config.toml
model = "class-conditioned image diffusion model"
dataset = "retinal OCT scans (Kermany 2017)"
train_examples = 24607
image_size = 48
horizontal_flip = true
conditioning = "class"
arch = "dit"
objective = "edm"
cond_dim = 192
targets = ["finding"]
num_classes = 4
cond_dropout = 0.1
norm = "layernorm"
activation = "gelu"
mlp_ratio = 4
head_dim = 32
fused_qkv = true
qk_norm = false
inner_norm = false
moe = "expert_choice"
num_experts = 8
moe_every = 2
expert_mlp_ratio = 0.5
experts_per_token = 2
shared_expert = false
patch_size = [8, 8]
layers = 8
width = 192
positions = "rope"
optimizer = "soap"
beta2 = 0.99
lr = 0.0018
beta1 = 0.95
shampoo_beta = 0.95
eps = 1e-08
precondition_frequency = 32
max_precond_dim = 1536
one_sided = false
adamw_lr_other_params = 0.0013
grad_clip = 1.0
ema_decay = 0.999
steps = 28800
batch_size = 128
epochs = 149.8
lr_schedule = "step"
warmup_steps = 1440
weight_decay = 0.03
adamw_weight_decay_other_params = 0
Rows from block 2 of a small class-conditioned image diffusion model, named by matrix and row number. Rows with one number belong to one neuron. Each number is 128 + 24 x the weight over its row's rms, rounded and kept within 0 to 255. All counts start at 0. Numbers have three digits each.
After each neuron's rows are labels from the 100 images, of 14976 (inputs lightly noised), where the neuron reaches its highest value: "strongest on" is what is common among them. Only what is clearly more common there than usual is listed. The data: retinal OCT scans (Kermany 2017).
# fc1: MLP up (model.blocks.2.mlp.fc1.weight, 768x192), inputs 0-95
# fc2: MLP down (model.blocks.2.mlp.fc2.weight, 192x768, transposed), outputs 0-95

fc1.192:127144108160139106137102136146135108153121135155139164135129112106125138133123131150144139183159102111131140123131141153151155081136080156121126151106126148105111131128123149188168133090137117125128134104144133093179073148154101100099173161139130122122123153101125115084110156110157148147
fc2.192:123140130075128120132199104094171133140106128120112117141210118205183108130155106082118111137101089121182109082125122101124125152118093157133131128136142127070110148138125135166108108148137189137137143128110143161099130111110122111108109127136094127116128148118114109135126126109136169129
strongest on: finding: diabetic macular edema

fc1.738:130144163107158145098138170157099140138112131140123140134104151077113117147119115154165165165120122184163100127153154129144115109136139139116128120116120119134176136105142100106145099156118098106141115121160157121130110140138155165164165114143113120092141141078152130114089127086121108141
fc2.738:127106119153087125187147146089053092114136130141134138158095150077133155125165096135131085183099180176149149143130150101148157138113165112109131138142141128086133151130130134176117115112117096105153137164146108120139114142113114130130171103111126125166141155110127112104128126197124096141
strongest on: finding: choroidal neovascularization

fc1.125:098164120138148120067142124107104156143155142070153139133130144159127155092092146159122129146110102134185105144118128120133135147173078100126133108088149105132131124132109137082131122115091133110136135133124123073164127162129135158109090156147105082176125104150105153144128124139135093114
fc2.125:104121150102111150140125132143178117123142132099079121145140130126130129129148096111110076036149088128163143170135136135139103111146091112141149156098142148139155158117072132124154110118120131153136158106133137133143135148148134109204122112137149137160122127136103152133140118150172166155
strongest on: finding: normal

fc1.193:110140125116108144162143150114173079140146091157168077145129090105093134128130119112163129109099111111134118110099156130172104128116093091080128132149130127142143094131140126119126130111106113099163105113131112130131134136125140118109128124104132134158104152114111153139124086104136146105
fc2.193:131136117125180131099132150147153170105118157139093123130148161131124140128101121116118135113107132099068120093094140124116138090053154144122120138137159085125130058129128108122134107152127111109097139156129119134147130107130117116145116146127136115112094149103127134148134116133146110103
strongest on: finding: diabetic macular edema

fc1.291:138086137116148134143140070075065120118164100138104109174128155156110113133149101121118129114131144109154113135124116108130107157156122145147133127102107094109156130122105147134164119121164120133142102106154111120116100120125080136077122083129150140126121090097143120129149170129107082137
fc2.291:123132132129129156113168104159152151123117150151106136155077126112117041121109088160130103104150107130147126118124156104145157143091159122144131108110130095161080071102088130115168183122092126122159147129140152153136131122131149138099114138136140113116113138122131095135138123157130176116
strongest on: finding: choroidal neovascularization

fc1.518:108112123135105132124124101185149132139105127125096129097170124175145112125175126141161143134097100164126138134154128144116118122161119156144105123110129064128110118128176118136126136105157089102128123161146131127136126141123109133146117138126131093119139153110106118150142093143198128145
fc2.518:062113151088095095107155136109141128114126109086102116144153121062119111127167145150136106132129188149161195117122102110128116092125100118132136139112155128125149118124123140100116174116138173138138121116134126155168131143143123134163115108156140154132116145103087128122171153083120121093
strongest on: finding: normal

fc1.676:152169145120100096133102108116128100166124126133125151194133116134128135113138142120114114125162126134131137127110149165057080134149124152132120102105106131114097112123151133134160108107139110147155107109133188138131145116116161138136113125110077158107144119130177068164120114130127152132
fc2.676:144149169135112170141118129122122133061101125105125126069159135146120122164171137131190130106125141147141101139121159182181189114104129164130104148115114132159155101159119128150148138125134138124104167095133190160134147124101123127094106128134159106144091111141100072142144094124131155126
strongest on: finding: choroidal neovascularization

fc1.185:161126094156107098130130117070103071117120099120144116178111127133127127149126131113104152126112114138098150136091127132092185134132123125153116106114150117142143128064108151128076115168133107126179121096161111147143112158125143117090112128135111138095098123159101163091112122116158124100
fc2.185:142175130105124123153152154097091111138072096121115087148102117104167118116137140157123135090123127152166116115116156117135112093133161089166128147129111094136120104136102111119094110115115161151147115079099100184121140123114123134089129065130141132117128148165118128085128141161118129101
strongest on: finding: choroidal neovascularization; finding: diabetic macular edema

fc1.141:176142095143154116132136116137127118087118098127142156157113141134160136130138091102098142105183109076107130150113124126142099113103107116119131120118099139113125100134119121131089109140101134101112090102152135147128139111093167106102141120120120128060140090111106147104118156109080111105
fc2.141:118130157078123137157145140093168131136094124137109163131132143081108117129140122176119113103183139114122143163139151136126141120124139101113131161138114103122128093128166147128141174129131131128122121163168128163101116128097181131164133126152156142185113103099109168133145140118164105126
strongest on: finding: diabetic macular edema

fc1.307:093110118097139112144156156162136113120130136109147100118094112142103122085083140192120167175101055122145120128098121126155141131132156124120122090127105127125147101104134125098127170080134114091131147106139137105144121100132098150152092127142131118106136119116113138113115157142107111109
fc2.307:055115152111119120177090161114104138120149142106109154111145159044136081120126139118129100081103130113135160151121140142125126104139149108112157156142126161125130132114168155088121154128132132126123147170132147142124127165136146150161116147144124125091142124145109156115142111146068125104
strongest on: finding: normal

fc1.324:090125170123149132105111158148149169120144111153144163107150093144137157127098095074095163099119122133145120107114095141188155142153153132089110120140125134166153123135111118152141114113132127124114100150142155098124119137104124135141132138141129150132143129143118128090168159133130111133
fc2.324:147113150130113135082066180140096125140145113164166141126091133133110158126168076116169122069163114127115129110118101135138136119169101131121124106127123127134129114108124141117153160103136146124137143129133123058118126147111089140145103116125149134167136147185129150139123170119127173124
strongest on: finding: choroidal neovascularization; finding: diabetic macular edema

fc1.53:093119152138119141141140165138145127129132152148096140080112141109087107114077121137106123176089110143094168082141125114151170134140109147143159128105133079120114173131133106138171107111123101149113123133110101116086138125119059148116133108136135128132125143092128133129148119133068119125
fc2.53:102128108117141156089166119168126113118118122116105130131195141137135065118153138157123074128136136146124117109138115137130100100119102157133124140117145111118130096137171137135138114105131094147137168157145119136125149100114164092170121143140125128119123111117103134111136183169102172162
strongest on: finding: normal

fc1.353:133124103133085101127139131133136139132140117116131048124142074143124123064134100145124124134135142131112123122161133100097149124149121108111186121112128124150145116118085164121149135129139128088119122090133113111119099047130121134154130129113083122137105094142112142114185151138112127151
fc2.353:144107123132100156109118144124125133111159129129125062129120177131116155166137112161164138112106137150131159128109122120149120100139152155114173135122151134111158133119175076150110127139151109122110119099130140150143172105133114129107098156145074135107154142144138170131185123151125116131
strongest on: finding: choroidal neovascularization

fc1.186:185137125085136153151118096149173148104134149123109099140117115090108114109118065158131083127124151114123091172130164142146114135130119120135160119104128144117106130087156117106140119149121127151116124132121097095175120118107066146116106123126099115100115094126100130114107180160100137105
fc2.186:112127136164130131108115124134044129141103110164114127142090127159109000121135118143123095137145170147155143092123104113119137137111141142112114131128118135137114108142103142103155100116130069160126120119114124141108135147146148133113120119124142134150129132123109123122126116099126116105
strongest on: finding: normal

fc1.19:196115129097096112178121164144127150129151119111193128121186121061086118129156116142124124143085095108129115190120146158126156142134116140124132140138125146102109144094122131116168130119122168122133136153127114106110106106133103074129098109131105102144080141103123119138125165190127175161
fc2.19:087109141122071121106075145099073105141106172141147133115157133069147052118154097097133112091128208183141128081141162140119131121076114102117141155119124148125129117128163136127146131099124104093129126138141119102129124127122138127131142109121162110131102095072141136131136110093123123116
strongest on: finding: normal

fc1.482:127128114115125105112125125138099124110083054172165152156145133108119112149152123150144108070109089167147118106124070132170110131157124151093129103110131108140155080118151114137147142106111094135135151134145124121148099128142204117150115139145128121083132090120087135140107137152122128131
fc2.482:115163120142140153153139155157156133121087074179125131151137136128126077104177128138123181133134171145154167098132087139157116133144138114127143124145160121113139065118100119086170144123147123145130135128138111106126109129135175122098130132127130110154116124108102125134138142075183127096
strongest on: finding: choroidal neovascularization; finding: diabetic macular edema

fc1.303:149089149127114145078111135135106132153071119140161094102103132133116123138131155138163117117098105167166114130145130133143117084147117103163168138126128131136127088088127139117165130133134115117135133133145117102158144140130120168111115090100116147153141167122114127105174178104117125126
fc2.303:085118157124144119157173145097112152124139103119127148164090123115107181111143136100145154089117116161112107156124159159129145158132137109139118114152168103126168068129130130095138140107120114149109119130115115157140124158157078130159119113140127109100082182092110122108138152171142123116
strongest on: finding: choroidal neovascularization

fc1.409:142131116116144142148105125161097127109130078118138167143108136138106118134182107037135141127117129129188158121123138110120140134140129124121128100073097110147115099146142127126105084126164097122131130112137133139149124119161153131172146134155131177137145095063129120138132166100113120116
fc2.409:093111112137114117151137167100059147131085104103116136131154116131144149128154136121117073136125162093112091123128088132125111138122163142122141124109096087113126151126149117132122077152141144108129098126121146138144121132136178123052145118110150133115102084100136143150127153180102130123
strongest on: finding: choroidal neovascularization

fc1.589:137161100102141145121136138157110115161108128102136136131123141144168123140120126136167150143108110135096120115084143116159137121108093149196110144102119131153141106129116108164117122120117120099141110162153114132140109121104159145095095107106126092114100094182137119138128088107119095113
fc2.589:142160116143135116114180144189109089110103157121108131123101125185109149148089135150113143155129156087125110143139150099088125140109155126167161113117136117149151123130135149147115140100113111114107147123117108126149131130114157126152095100134141179127166161137137115132112112156133128111
strongest on: finding: diabetic macular edema

fc1.150:184140134166117103073130142160100102115130122149130099111147131151129106088095176129137114149123159142134141093139104112092128146105133118106101090119142111122103115065135117132134110104113160111115111133112104173097136089110126092107118132135143112097130139111099139127135142158105136131
fc2.150:145119138159099115123074176110117129151130115105107130130113153154130081146136109076121146125142094186126100060131120153129111087132150111133132174128134119145145101118107133158128148128121087073146135122133133146093114102130129112163118105106167127121111129176171137122144139082142184134
strongest on: finding: normal

fc1.142:099130135133161120096131141153134147124153144142097137156158117103107127100096145158094117130101116103110140085126130145118097113133172112115129168106109087120129098132116089175132110159127122118118107111122148127093122154141083142165123146133109130087120167130128118145128141134133078149
fc2.142:094118121139126132111115157128152132120094170110118141125118147079111111133120133163103132112153110123084149109119086116148129114191121127120132150120131152112097117127154124164115165124134183119139097162115120112197130123108143160206138128140141131145116128167092123137111151160181166134
strongest on: finding: normal

fc1.93:131172104155109097109131170135127114133130146093128136120109082151096135129160132130119149112113126156087120166130135083129099107136135191132087099126122108136108117139119151120145124151105103145100136114115115084123103120127135133123097125090140161153153103102103095150088165132140121153
fc2.93:109062171119131118106069131143121106122116074108095130121159106082136128145117097135164134150184145150221122146112125115125081121137119077135135122094123146116117109151143134123121136112160112175115142124097159107152121128135140143183121136091159146136145131156128161110169111123150098135
strongest on: finding: diabetic macular edema

fc1.487:130142135189159149111144067168165136099135169111110105118134103141150153114084129132122129165139119119078103118127119144139126113118115094113154126107110082129153114136089100123088152163153171118138156119130119124115134113150112093122139108123144129101117100093130109105112131071127116090
fc2.487:154137147116134125096128106108191142139155091095089133135173127193117117122175084132140089123139159119057157103114135135139120108098131137128101123137128102168145079129116137168127151110127126120126157141131110129121132122141164121183112124101135121124137131148148136126121164124178139138
strongest on: finding: normal

fc1.432:113107107088109130156093149196145120091147139177173126143115116112088130133092147135125130108154101088096143095110139168114112179139163129129120085191113122124117129108117084133158119130140113128102136165149139169095104124138096156058075162100137116148111119130131120131145119134092114137
fc2.432:164126137085126132102132116111126150116123123063135118119087110121099114133117121114124106123129174115152136162118162127137125127155163146126142138121144176125150091119127104192112102152129057125118160118135152129101132119111089118081143128128102128123150126187142132138119150086116135114
strongest on: finding: normal

fc1.362:114097160085087113122128128151137096142101155141111110128070105141119141156134088105117138068078129129118172151134132109123146137154094162157166103152121111107117107134142157141124107164145169156117115119147138133125143143097117143124086132127118080115124135085153126171098132135113135136
fc2.362:098138126132132177138145115135113121150132161153082131152055130093134118126159126079122091137163122171170150120137168133147125137109187140125145144138140093128136119120103114087173108100078168156136102104083121086081132129119123101148110157136120162144074127077117132142096148165139107131
strongest on: finding: normal

fc1.517:130129107124134133119165151141132117127142109147112128100091096164132132130085114091103133150111129110111125097130143122147127148113154136127094119129099110127156054111116096169096124130090102089116104132124133141107129112136089132141136140127089145098123080126105120146111091144111095134
fc2.517:133135128131144109122124120139128093159137140086127137129160144096094146141220092150119109126152146129115096123125113114137135142113164131128136164109112193148108145125054132157162155136114128116134097138139126080132106101118164147120145128121161107111108132155143110128109100125107138117
strongest on: finding: normal

fc1.671:133096080144161171131145131116121086130122110135121126131122134138156134119125117131146132119128125121100131142132130126178071136147128103152155141138119119118168117131108162110119103162134121120117119097100133121149125065195127152137125118124124106116194132146042086177105126122122159119
fc2.671:162104123127142137122159128126122088108139099144137133135138122128133137123135112144107116105147140121103117152112144123085176150125099125130090074154107126148099112117156089126119130129156124152129136145133140105097150126159149144117119129160081156146106155170134094176084108125130096147
strongest on: finding: choroidal neovascularization

fc1.33:126099157158141147111147133131101104106131114136142136108149116116157107167157137095100113126117137102094160095128121172150137110123092120144159139104126117096141128137136123139174146143134115148137132174147116135140166138167121158125119103151160158129146169110112149121133127183129117138
fc2.33:139126164100124148129140149131132156103146106151131108120136095141132153102159128116151172152107111073097114110122143151096162144185126141100115139133117109094138128135113120110149109124115138155117117121130098146089100120183142106131109064160129120114143176134105132136138146057130144131
strongest on: finding: choroidal neovascularization

fc1.101:085155156109141144158105144136132114148139122158083151124147126162089160128130112159129149064132086108079123120130140098116144121121113138130129161152120121113101146117117109086150146097142082108135093138185149109140122168124150124131132135155089129130110134137139100136155101087146111174
fc2.101:105137143118124123130122162111120142143137118176162113143172142126175118127156128133140115115157107089099115142129145124139116128130154120121126135123111144169134124142110138161110161119139093139106115135103092135127121122104131130140135129108095153139151132106121101133136132124136156171
strongest on: finding: diabetic macular edema

fc1.509:142123120118122160178122074170105117118128150132062097091137121130105141129126134177086127151137115109129122157122151121121128152144181156115106110099120175131103091123079140112116177147146123115133125149107137110123117153110127087098096110119099129137119129163137130133129163089138106179
fc2.509:141104125113150143099086121207135117121150154145188127109158100150160107132107146188129150156122135119131114104119135136134119105143072111148146108152152177138106102132133135116093194138095137098122115107148154108148146127126125099170114160103133103130113127108161155122134173143095104192
strongest on: finding: choroidal neovascularization; finding: diabetic macular edema

fc1.472:159137130196142157116116120090133128130129089116119107120125125170099144112201097116128132124144095122190090135152100096142124127138111127128123127128115127126161141155166148128159167121116124132151110135134148139080139140114094131111151122121098108094135090125128110146132183132155096153
fc2.472:128119110131131132199125157105095114126140121098171132118091086103125156141119126057117118142096120108137151134136120127151125147167163126128145129140151108136121129140144146107144104129110184115125143115148104129131111096153125117085129119137126131155129154113144128131104126091096135126
strongest on: finding: choroidal neovascularization

fc1.490:135112113130145104117158095111110142144142125093137143150083092132148129136160116139113144107150134079139136186135108139128129138131089137116153122130120155125095100113143162098096129159159098120150167172154130113112098117100158156074141141134151107159109114131124138131150095128139124144
fc2.490:146121122173140140125156143147107134133148136089127137135108129104107135127190104156117114097160105096131127167127106106132128139112135125120100123123126134138115097149121111163123104084132123099133096121090135114150155117122183188201144133123194138100117079141097116137099121143110149125
strongest on: finding: choroidal neovascularization

fc1.532:133132130152114135078095137114106131128146077106135126151149159142115102136131122080126118120119132141194098127142114117131119134150102113153156121170110123118103112143090150148182136145139116143132115116159101171151117131118118124156158105148122161171122106183111104117146175118102134140
fc2.532:197126144143133152123083112177114134118163110097161124147148105132082100173117151120109140093086120110166136134116134118159112146158143143106132130130105154102133093136115124112121141104114130162138142126134131179107147102124107121094135106145105154097124185195128112137104123161131139092
strongest on: finding: choroidal neovascularization

fc1.419:140070087135130120128116134131128128167130118121126180136139139128105130154137117122160132137161130132116127134104136125122115145129137137175126103136131134109088119129098106122137153102154130116112141114095046123131154142133130134131124087223142054133116115148091102148111129134132112139
fc2.419:118090090102167071127143133116104121096124118127140155136167126119120131102131113142126128147101132114119119140146142136124158098108123137175134155149106132114100149108130180126099134122156131129112136115173060126140109212134135139146118087074150218119134107137126121153091123123116103142
strongest on: finding: choroidal neovascularization

fc1.334:155089107138159117114131140110129083159136132105122091132126108092076121128144108122154138131136147105124117131093133093081131152140127127119102155123143141102116123115086138107164147148178109100094145132076131146114121125153100136155115141207108077139150116125095085113148134167117156161
fc2.334:118096134092101126123148119140137114101096129107158127126124108105127150110142121124107112122152121136107139125151140108137178160151154128093101100123076146121095160104175131123103147137164079121186101122186127122118147142134131131111143107102144163112099158106128145121116093100134060147
strongest on: finding: choroidal neovascularization

fc1.412:146095124109104147136105133135094079113117124149121113135118167114127143100120123123152109122137146127165106110165156126117157139123176164122110108125094119136094135166101109138110124124112126144099119093105134158128141097160133095123123140110127135113162142119179132165106094134175129120
fc2.412:142108124154129111138103123104095127174142128144081109122134137105125103153138130173151128145121131093165151150093142150112143115146084091137137106132076137096094105126108140151129122134108176105154135138140134133112108113148112118146147141095100146133140112108152108133136132105081147136
strongest on: finding: choroidal neovascularization

fc1.119:135092087131145103131047138157136103061123142155140127161134153155122118093147108146137137135082117110155150123149137141101165123108127131132088112156149117110131144163065079131114147106126138130116124108142179151159167079135106129110108151158156143178099127107093094099108119098121148142
fc2.119:099109124166140118107058145234152110153097099157108121091150129136131160130118168153105139138100168097133097141143127109117118142121128126121091147132130122146129165096133172120126117105098124137148129173134125162088108129150072133136125098157104119113167095113101098133095152169106115097
strongest on: finding: diabetic macular edema

fc1.523:148136145117112122144081118138101119158111145097137111124099146218096137117141168123138110156141121087126083125133110121151116108106152144141099095181126121128156147112103115106112100092116147068140137112180148095134106126119105137105101146096162127119142122101183156161124142121146140153
fc2.523:169122109139121156114121155186114117076109139106119141127110146202160138158123148100127119132125124086112152144119105138111134091109110123134153124117138115113116156156113110164086124120109164090110092158143123116138111081108143151148165137126092124147147176121135130113094139140109077102
strongest on: finding: choroidal neovascularization

fc1.361:134166095125124129146119146086144127129136122098167129129151102118129129150157147106124125118188120139136093124111156149171151130107127130106136090127129148156134074114168119130110138132113134142129153128161101093122122115126114166135139132114141123121146114027116147107124135103144048094
fc2.361:083136110134125129123123127072167137122152117076131121131106148123098120096131164069152149100161115134135180094103147125149113124096107122112124131148152143143138072140097122120103151167138143142117115121116083146151132165141116180179132131149145123123156094039157152126136101157131177099
strongest on: finding: choroidal neovascularization

fc1.305:158130123164156154127122121089141147095122117162106135110119120153129127138131119135111152149123127153105073180109126149157139149105140130144127118149115161141120142122133110085138131143072156124121074146116103205104124120106096142117135129119132134100105094121121117114143139165105119201
fc2.305:140145130135100137093127151098108131140111093130133146143127119109176118142108127110099140183092096142095128204117117105133122135129135135133123118112166149130097167133120137158102059108112147102149134119133114147135098101132121095122148113112097148151136111145131124126109132049147108182
strongest on: finding: choroidal neovascularization

fc1.533:135119098101098093123123104133121132122117179225114121115092111132147156090151138078146110171129162136111117055119138120119143142142102166139129119108121143155112120128114116124121124122121108110125164145129138136090138105119112150183129125111113099110117123087113126118100091193112126094
fc2.533:184123121119178156108101149140167126125160140121142131109162123162145150107144130161121172170093072167142120128149162119126134145145118122111155130143146183142111128137074142176144114102120153117108110110114139125080133153155149141104131146135107136134112131107110127130091158134124174138
strongest on: finding: normal

fc1.133:132137095109106193138103151144159140131142200142106112121123130105116139112185150125099137106124114080117120138139091144119127121061104130154135138126119107125111113086132154121126126159129097125130162157142145163097132143103177120124101138137147126130139103152147125125156166112148124109
fc2.133:121131137088131120127127125113099138127127163088150138115115112092122136123133091142148108080101162144075101101115118151134130134102183114102145130117145059130117090126106118188133134131111117111127116127162150124144118118128150146118132105113132092146122120134170157121125149127124086106
strongest on: finding: diabetic macular edema

fc1.486:107146128126116154156156098166143119130126175202129121133126099105141149112146120103116155159104153108152127175136195117145134138062125121140091123148126077130133143125145096084163135139161095122102132130128123141134135118130179109153134129125144135126132141153130139129108086134148120122
fc2.486:121143109136158126081150132119121145130089178119108130126143095134111100130131099123160089207122096123111150177116165107135165136095144139150148080116137155134134120126140130142108043148119128136118111110123151138124127148144123156168120169103120128126140114179144115148125162128200166139
strongest on: finding: normal

fc1.351:142127122112168100130120157088101133150136109100131157120093095098126130111164140156111084132098103155133103143112150113133145125156157153120121115100122094126136121143174128166103128127100120138121121111144192124157121139118145144100126141155143121138134122087134149129113146145110081097
fc2.351:182149132112115092158091137073110148132161133166130127135097135099135165107116110141163167136163148145164156120129131137116142138156103117128105144131086066116143077144114129136098089110148115145123134151121124135114126127137127124123145127104123128124156120109149125132134137130107188102
strongest on: finding: choroidal neovascularization

fc1.314:124121149108106110093131143098091109129154162165163130123120135103092117107134148133136095120125107111129119162098131080126149122192107133126092134116127136143117160119105135096110165111142169117144101125103133141127124129171054129128136135113144100122123129120129127136099145126141075094
fc2.314:067104127142117135093139099088074106127139145141148118134108123093084079128154145086115168114125146127160088052121155114133121143145112140144114103157172098149111124127130114103128078127151114132116140127147108116128116120143128137153129127106132105120148116069137131138114132115096154123
strongest on: finding: normal

fc1.259:132131090153146173115139123074141134076131161130150132134131132139110143098150131097127115133110107145121107133124150126201143109140086167164150132127118127138160131106135079159148107104113116135121134115103165172120125083118134123121149167118103107103169117123171098126131124138119090089
fc2.259:102089108130118093126126105071128129135131130106114124134124134153128131150155119092096154076130112122127132119113184117071164205140101143144165134125129145141159118137118147123099148097119132133177109129172134148134144116108105126139162142142157180129102144164089142170151080122124155111
strongest on: finding: diabetic macular edema

fc1.212:132173103074115113109098135151118100141121146120134165087142178101128126090112147122126127148086104139114131139143146122126103134166158159118118113125121127109080128139129107133157103136141121145202121131139166169103152122110114130151093141105127083103111107142175062122133093149127103108
fc2.212:118193148168130169145125137109103100091142136122129179121116060087141115149100130141123120163081112132110148120101147135111139119140089141127144155119096144131133130113133158112104103110153126103051123122124173146152088109130103141121121181130138129146146132116105049142140137136117096123
strongest on: finding: diabetic macular edema

fc1.151:135116113147105136072147148088171151141138175085104163126138106117090102113152137134107138160123126131171082115129130124104107125169112137073121127168110089124149151151139145098114113173136088110134110130136127113118146119204076110102124129108108112128107110128141127159155112117136113094
fc2.151:120137123122118161168134100086178111130165172110145149159107134121130127144165113107095087122144140106169114117131137139141119151158176135133136134109112117115127159136092093123108074128161130155123172096096133141151119090125083111144142144114132144123134090126134118139126135153120159121
strongest on: finding: diabetic macular edema

fc1.149:163176131129157142125171140125139105127156149175109120150086130106119106110150097165173118161169120169119163158146148114152157106127161124120148139119118124081127119117140099094155126101090118112121150146146137186114140085141114157174155099146120124130115162162109090105137142160130126159
fc2.149:163109130130139140122146118137176119132172134177131122122096126126120152123104129177102171149156150144107113103132153140145099114104124123159129163112133144106116108085101117142153126148100069090137132123126180122144175121117074109047100135129148131141128158163152128111151148124147144148
strongest on: finding: normal

fc1.126:127128150137131083139145128137135112135115125106116095103111068101176112102142088143127127133136122106133138104103118128150134112111123115122125115079117142150132129197115110093117153142145128133175086100135133128119119147089081091136172129155170154158182121128104177171136138122142166118
fc2.126:127158135100135124106169127138144103157077136102145118130147125091144117122174078128113147167109151117129113143137147102113152119093093142154110118176104139187104146130133186161119123137123145164102166133083124117126117121131162140097141149110093148118147173144150140135099132113107072108
strongest on: finding: diabetic macular edema

fc1.120:151113128132166160158121121216111112144129124140116110137159151123103138106118095103137132117110132103154133074111098110147124113104096122128121112101101078094162125136113162114131101139145177104143094165105151180138114118084098111099179121113103162093148105112159128145120147147145135162
fc2.120:127141118161127100074110127118161094140126119145142114116172069136114167138116143149114115147134127084129114078117103090146120138093104145154141143140120111158110121122109140136132082150120191120101120114119122132129119107125108168143147131121124135145145122158142106148117133092123159124
strongest on: finding: normal

fc1.252:161108140182150148134125124131127124101140188135099113111100131140103162131133168112096149073129119150111153130177168128099142143135106141131107148148152134138089142162119095131162076127124075166128133135153123102111149103082100096126121120150121149133123114103135104099145082134141142118
fc2.252:159143135126119119120095139147124148121171159094110152134103134111149092125094158105086020109157105178107097159127147140107109086143159105105121150096127135154185141125145163131128060116114130127128137130121132127136134118156086133114147105129135155115104132161130130097119108146115147140
strongest on: finding: normal

fc1.223:103126124145147119101111089163157122156137102139083119101131140142173117132085139163140139127132131151162187085119152135135139134132162134129124131146161086106136126122138151109117164145103165126134110088119114141101133135140127146117121136123119119170128147165125161130116146152156159109
fc2.223:141121131163128135135094103141112140129145117189146124119162124122092129123106152121129164127126135180143071045105139138141136114128148110119107121152128095117136080119151119136111175116125204123120146124134134146142138124118112144077133124111119099107130115222151136100105113083115109114
strongest on: finding: normal

fc1.576:146137126129130163116081135155082118110139111183183130119163141151140171140132109153127108100159151120130125136138081149112110120085121128130113143165156144101128105137137113148142169111121163126135144126156142117150092125130128111130140096128136106107152152087111128127090134191120138105
fc2.576:096156132140101115135111125156067069128144125191143131137167111186147112126128112136107183144118142184085139130125113130120115108091098103140160134146132098139129112122123141102163138108112184148142131116126139103112117129143138130150144111134136147144115113180132135118140128102161099104
strongest on: finding: normal

fc1.224:143158135091166129088135128157137140131151157162112137128100138195158144098105115100169112113144174106113119101122106101127123125142136161139113101164097087128114099134129081096096110133163115131097100119111126100141131091139134114151132128123105115119086164129132126157110085084105140109
fc2.224:219127136134153147110120152197099117124110123131115145092071115180161110156108153102133169114158111132113126147152128129115135118129129104139125093133161109149146113155104147120121144119146115126134132119126135120076152116115116102131151157118126130124125173186129117140137114172119146081
strongest on: finding: normal

fc1.497:098148136137144119107149130111125115117136159105162115113080102124103135113043133153084139149069130155163153184139151140126140119124116090119130116063153117132116101110155132117109115092126110130101117151130142120129134120119128126147115138142103115129118079098137122086142166123122061144
fc2.497:157144125144125142134070139130094150116128153087112138115120133053136085108092159106139203044099172086167170095109087124114125141104126123114141109131126133123121144140157141082154156101144115164136140134130126102102127113133130137115148115113138115125120096145143136121141121111137141140
strongest on: finding: normal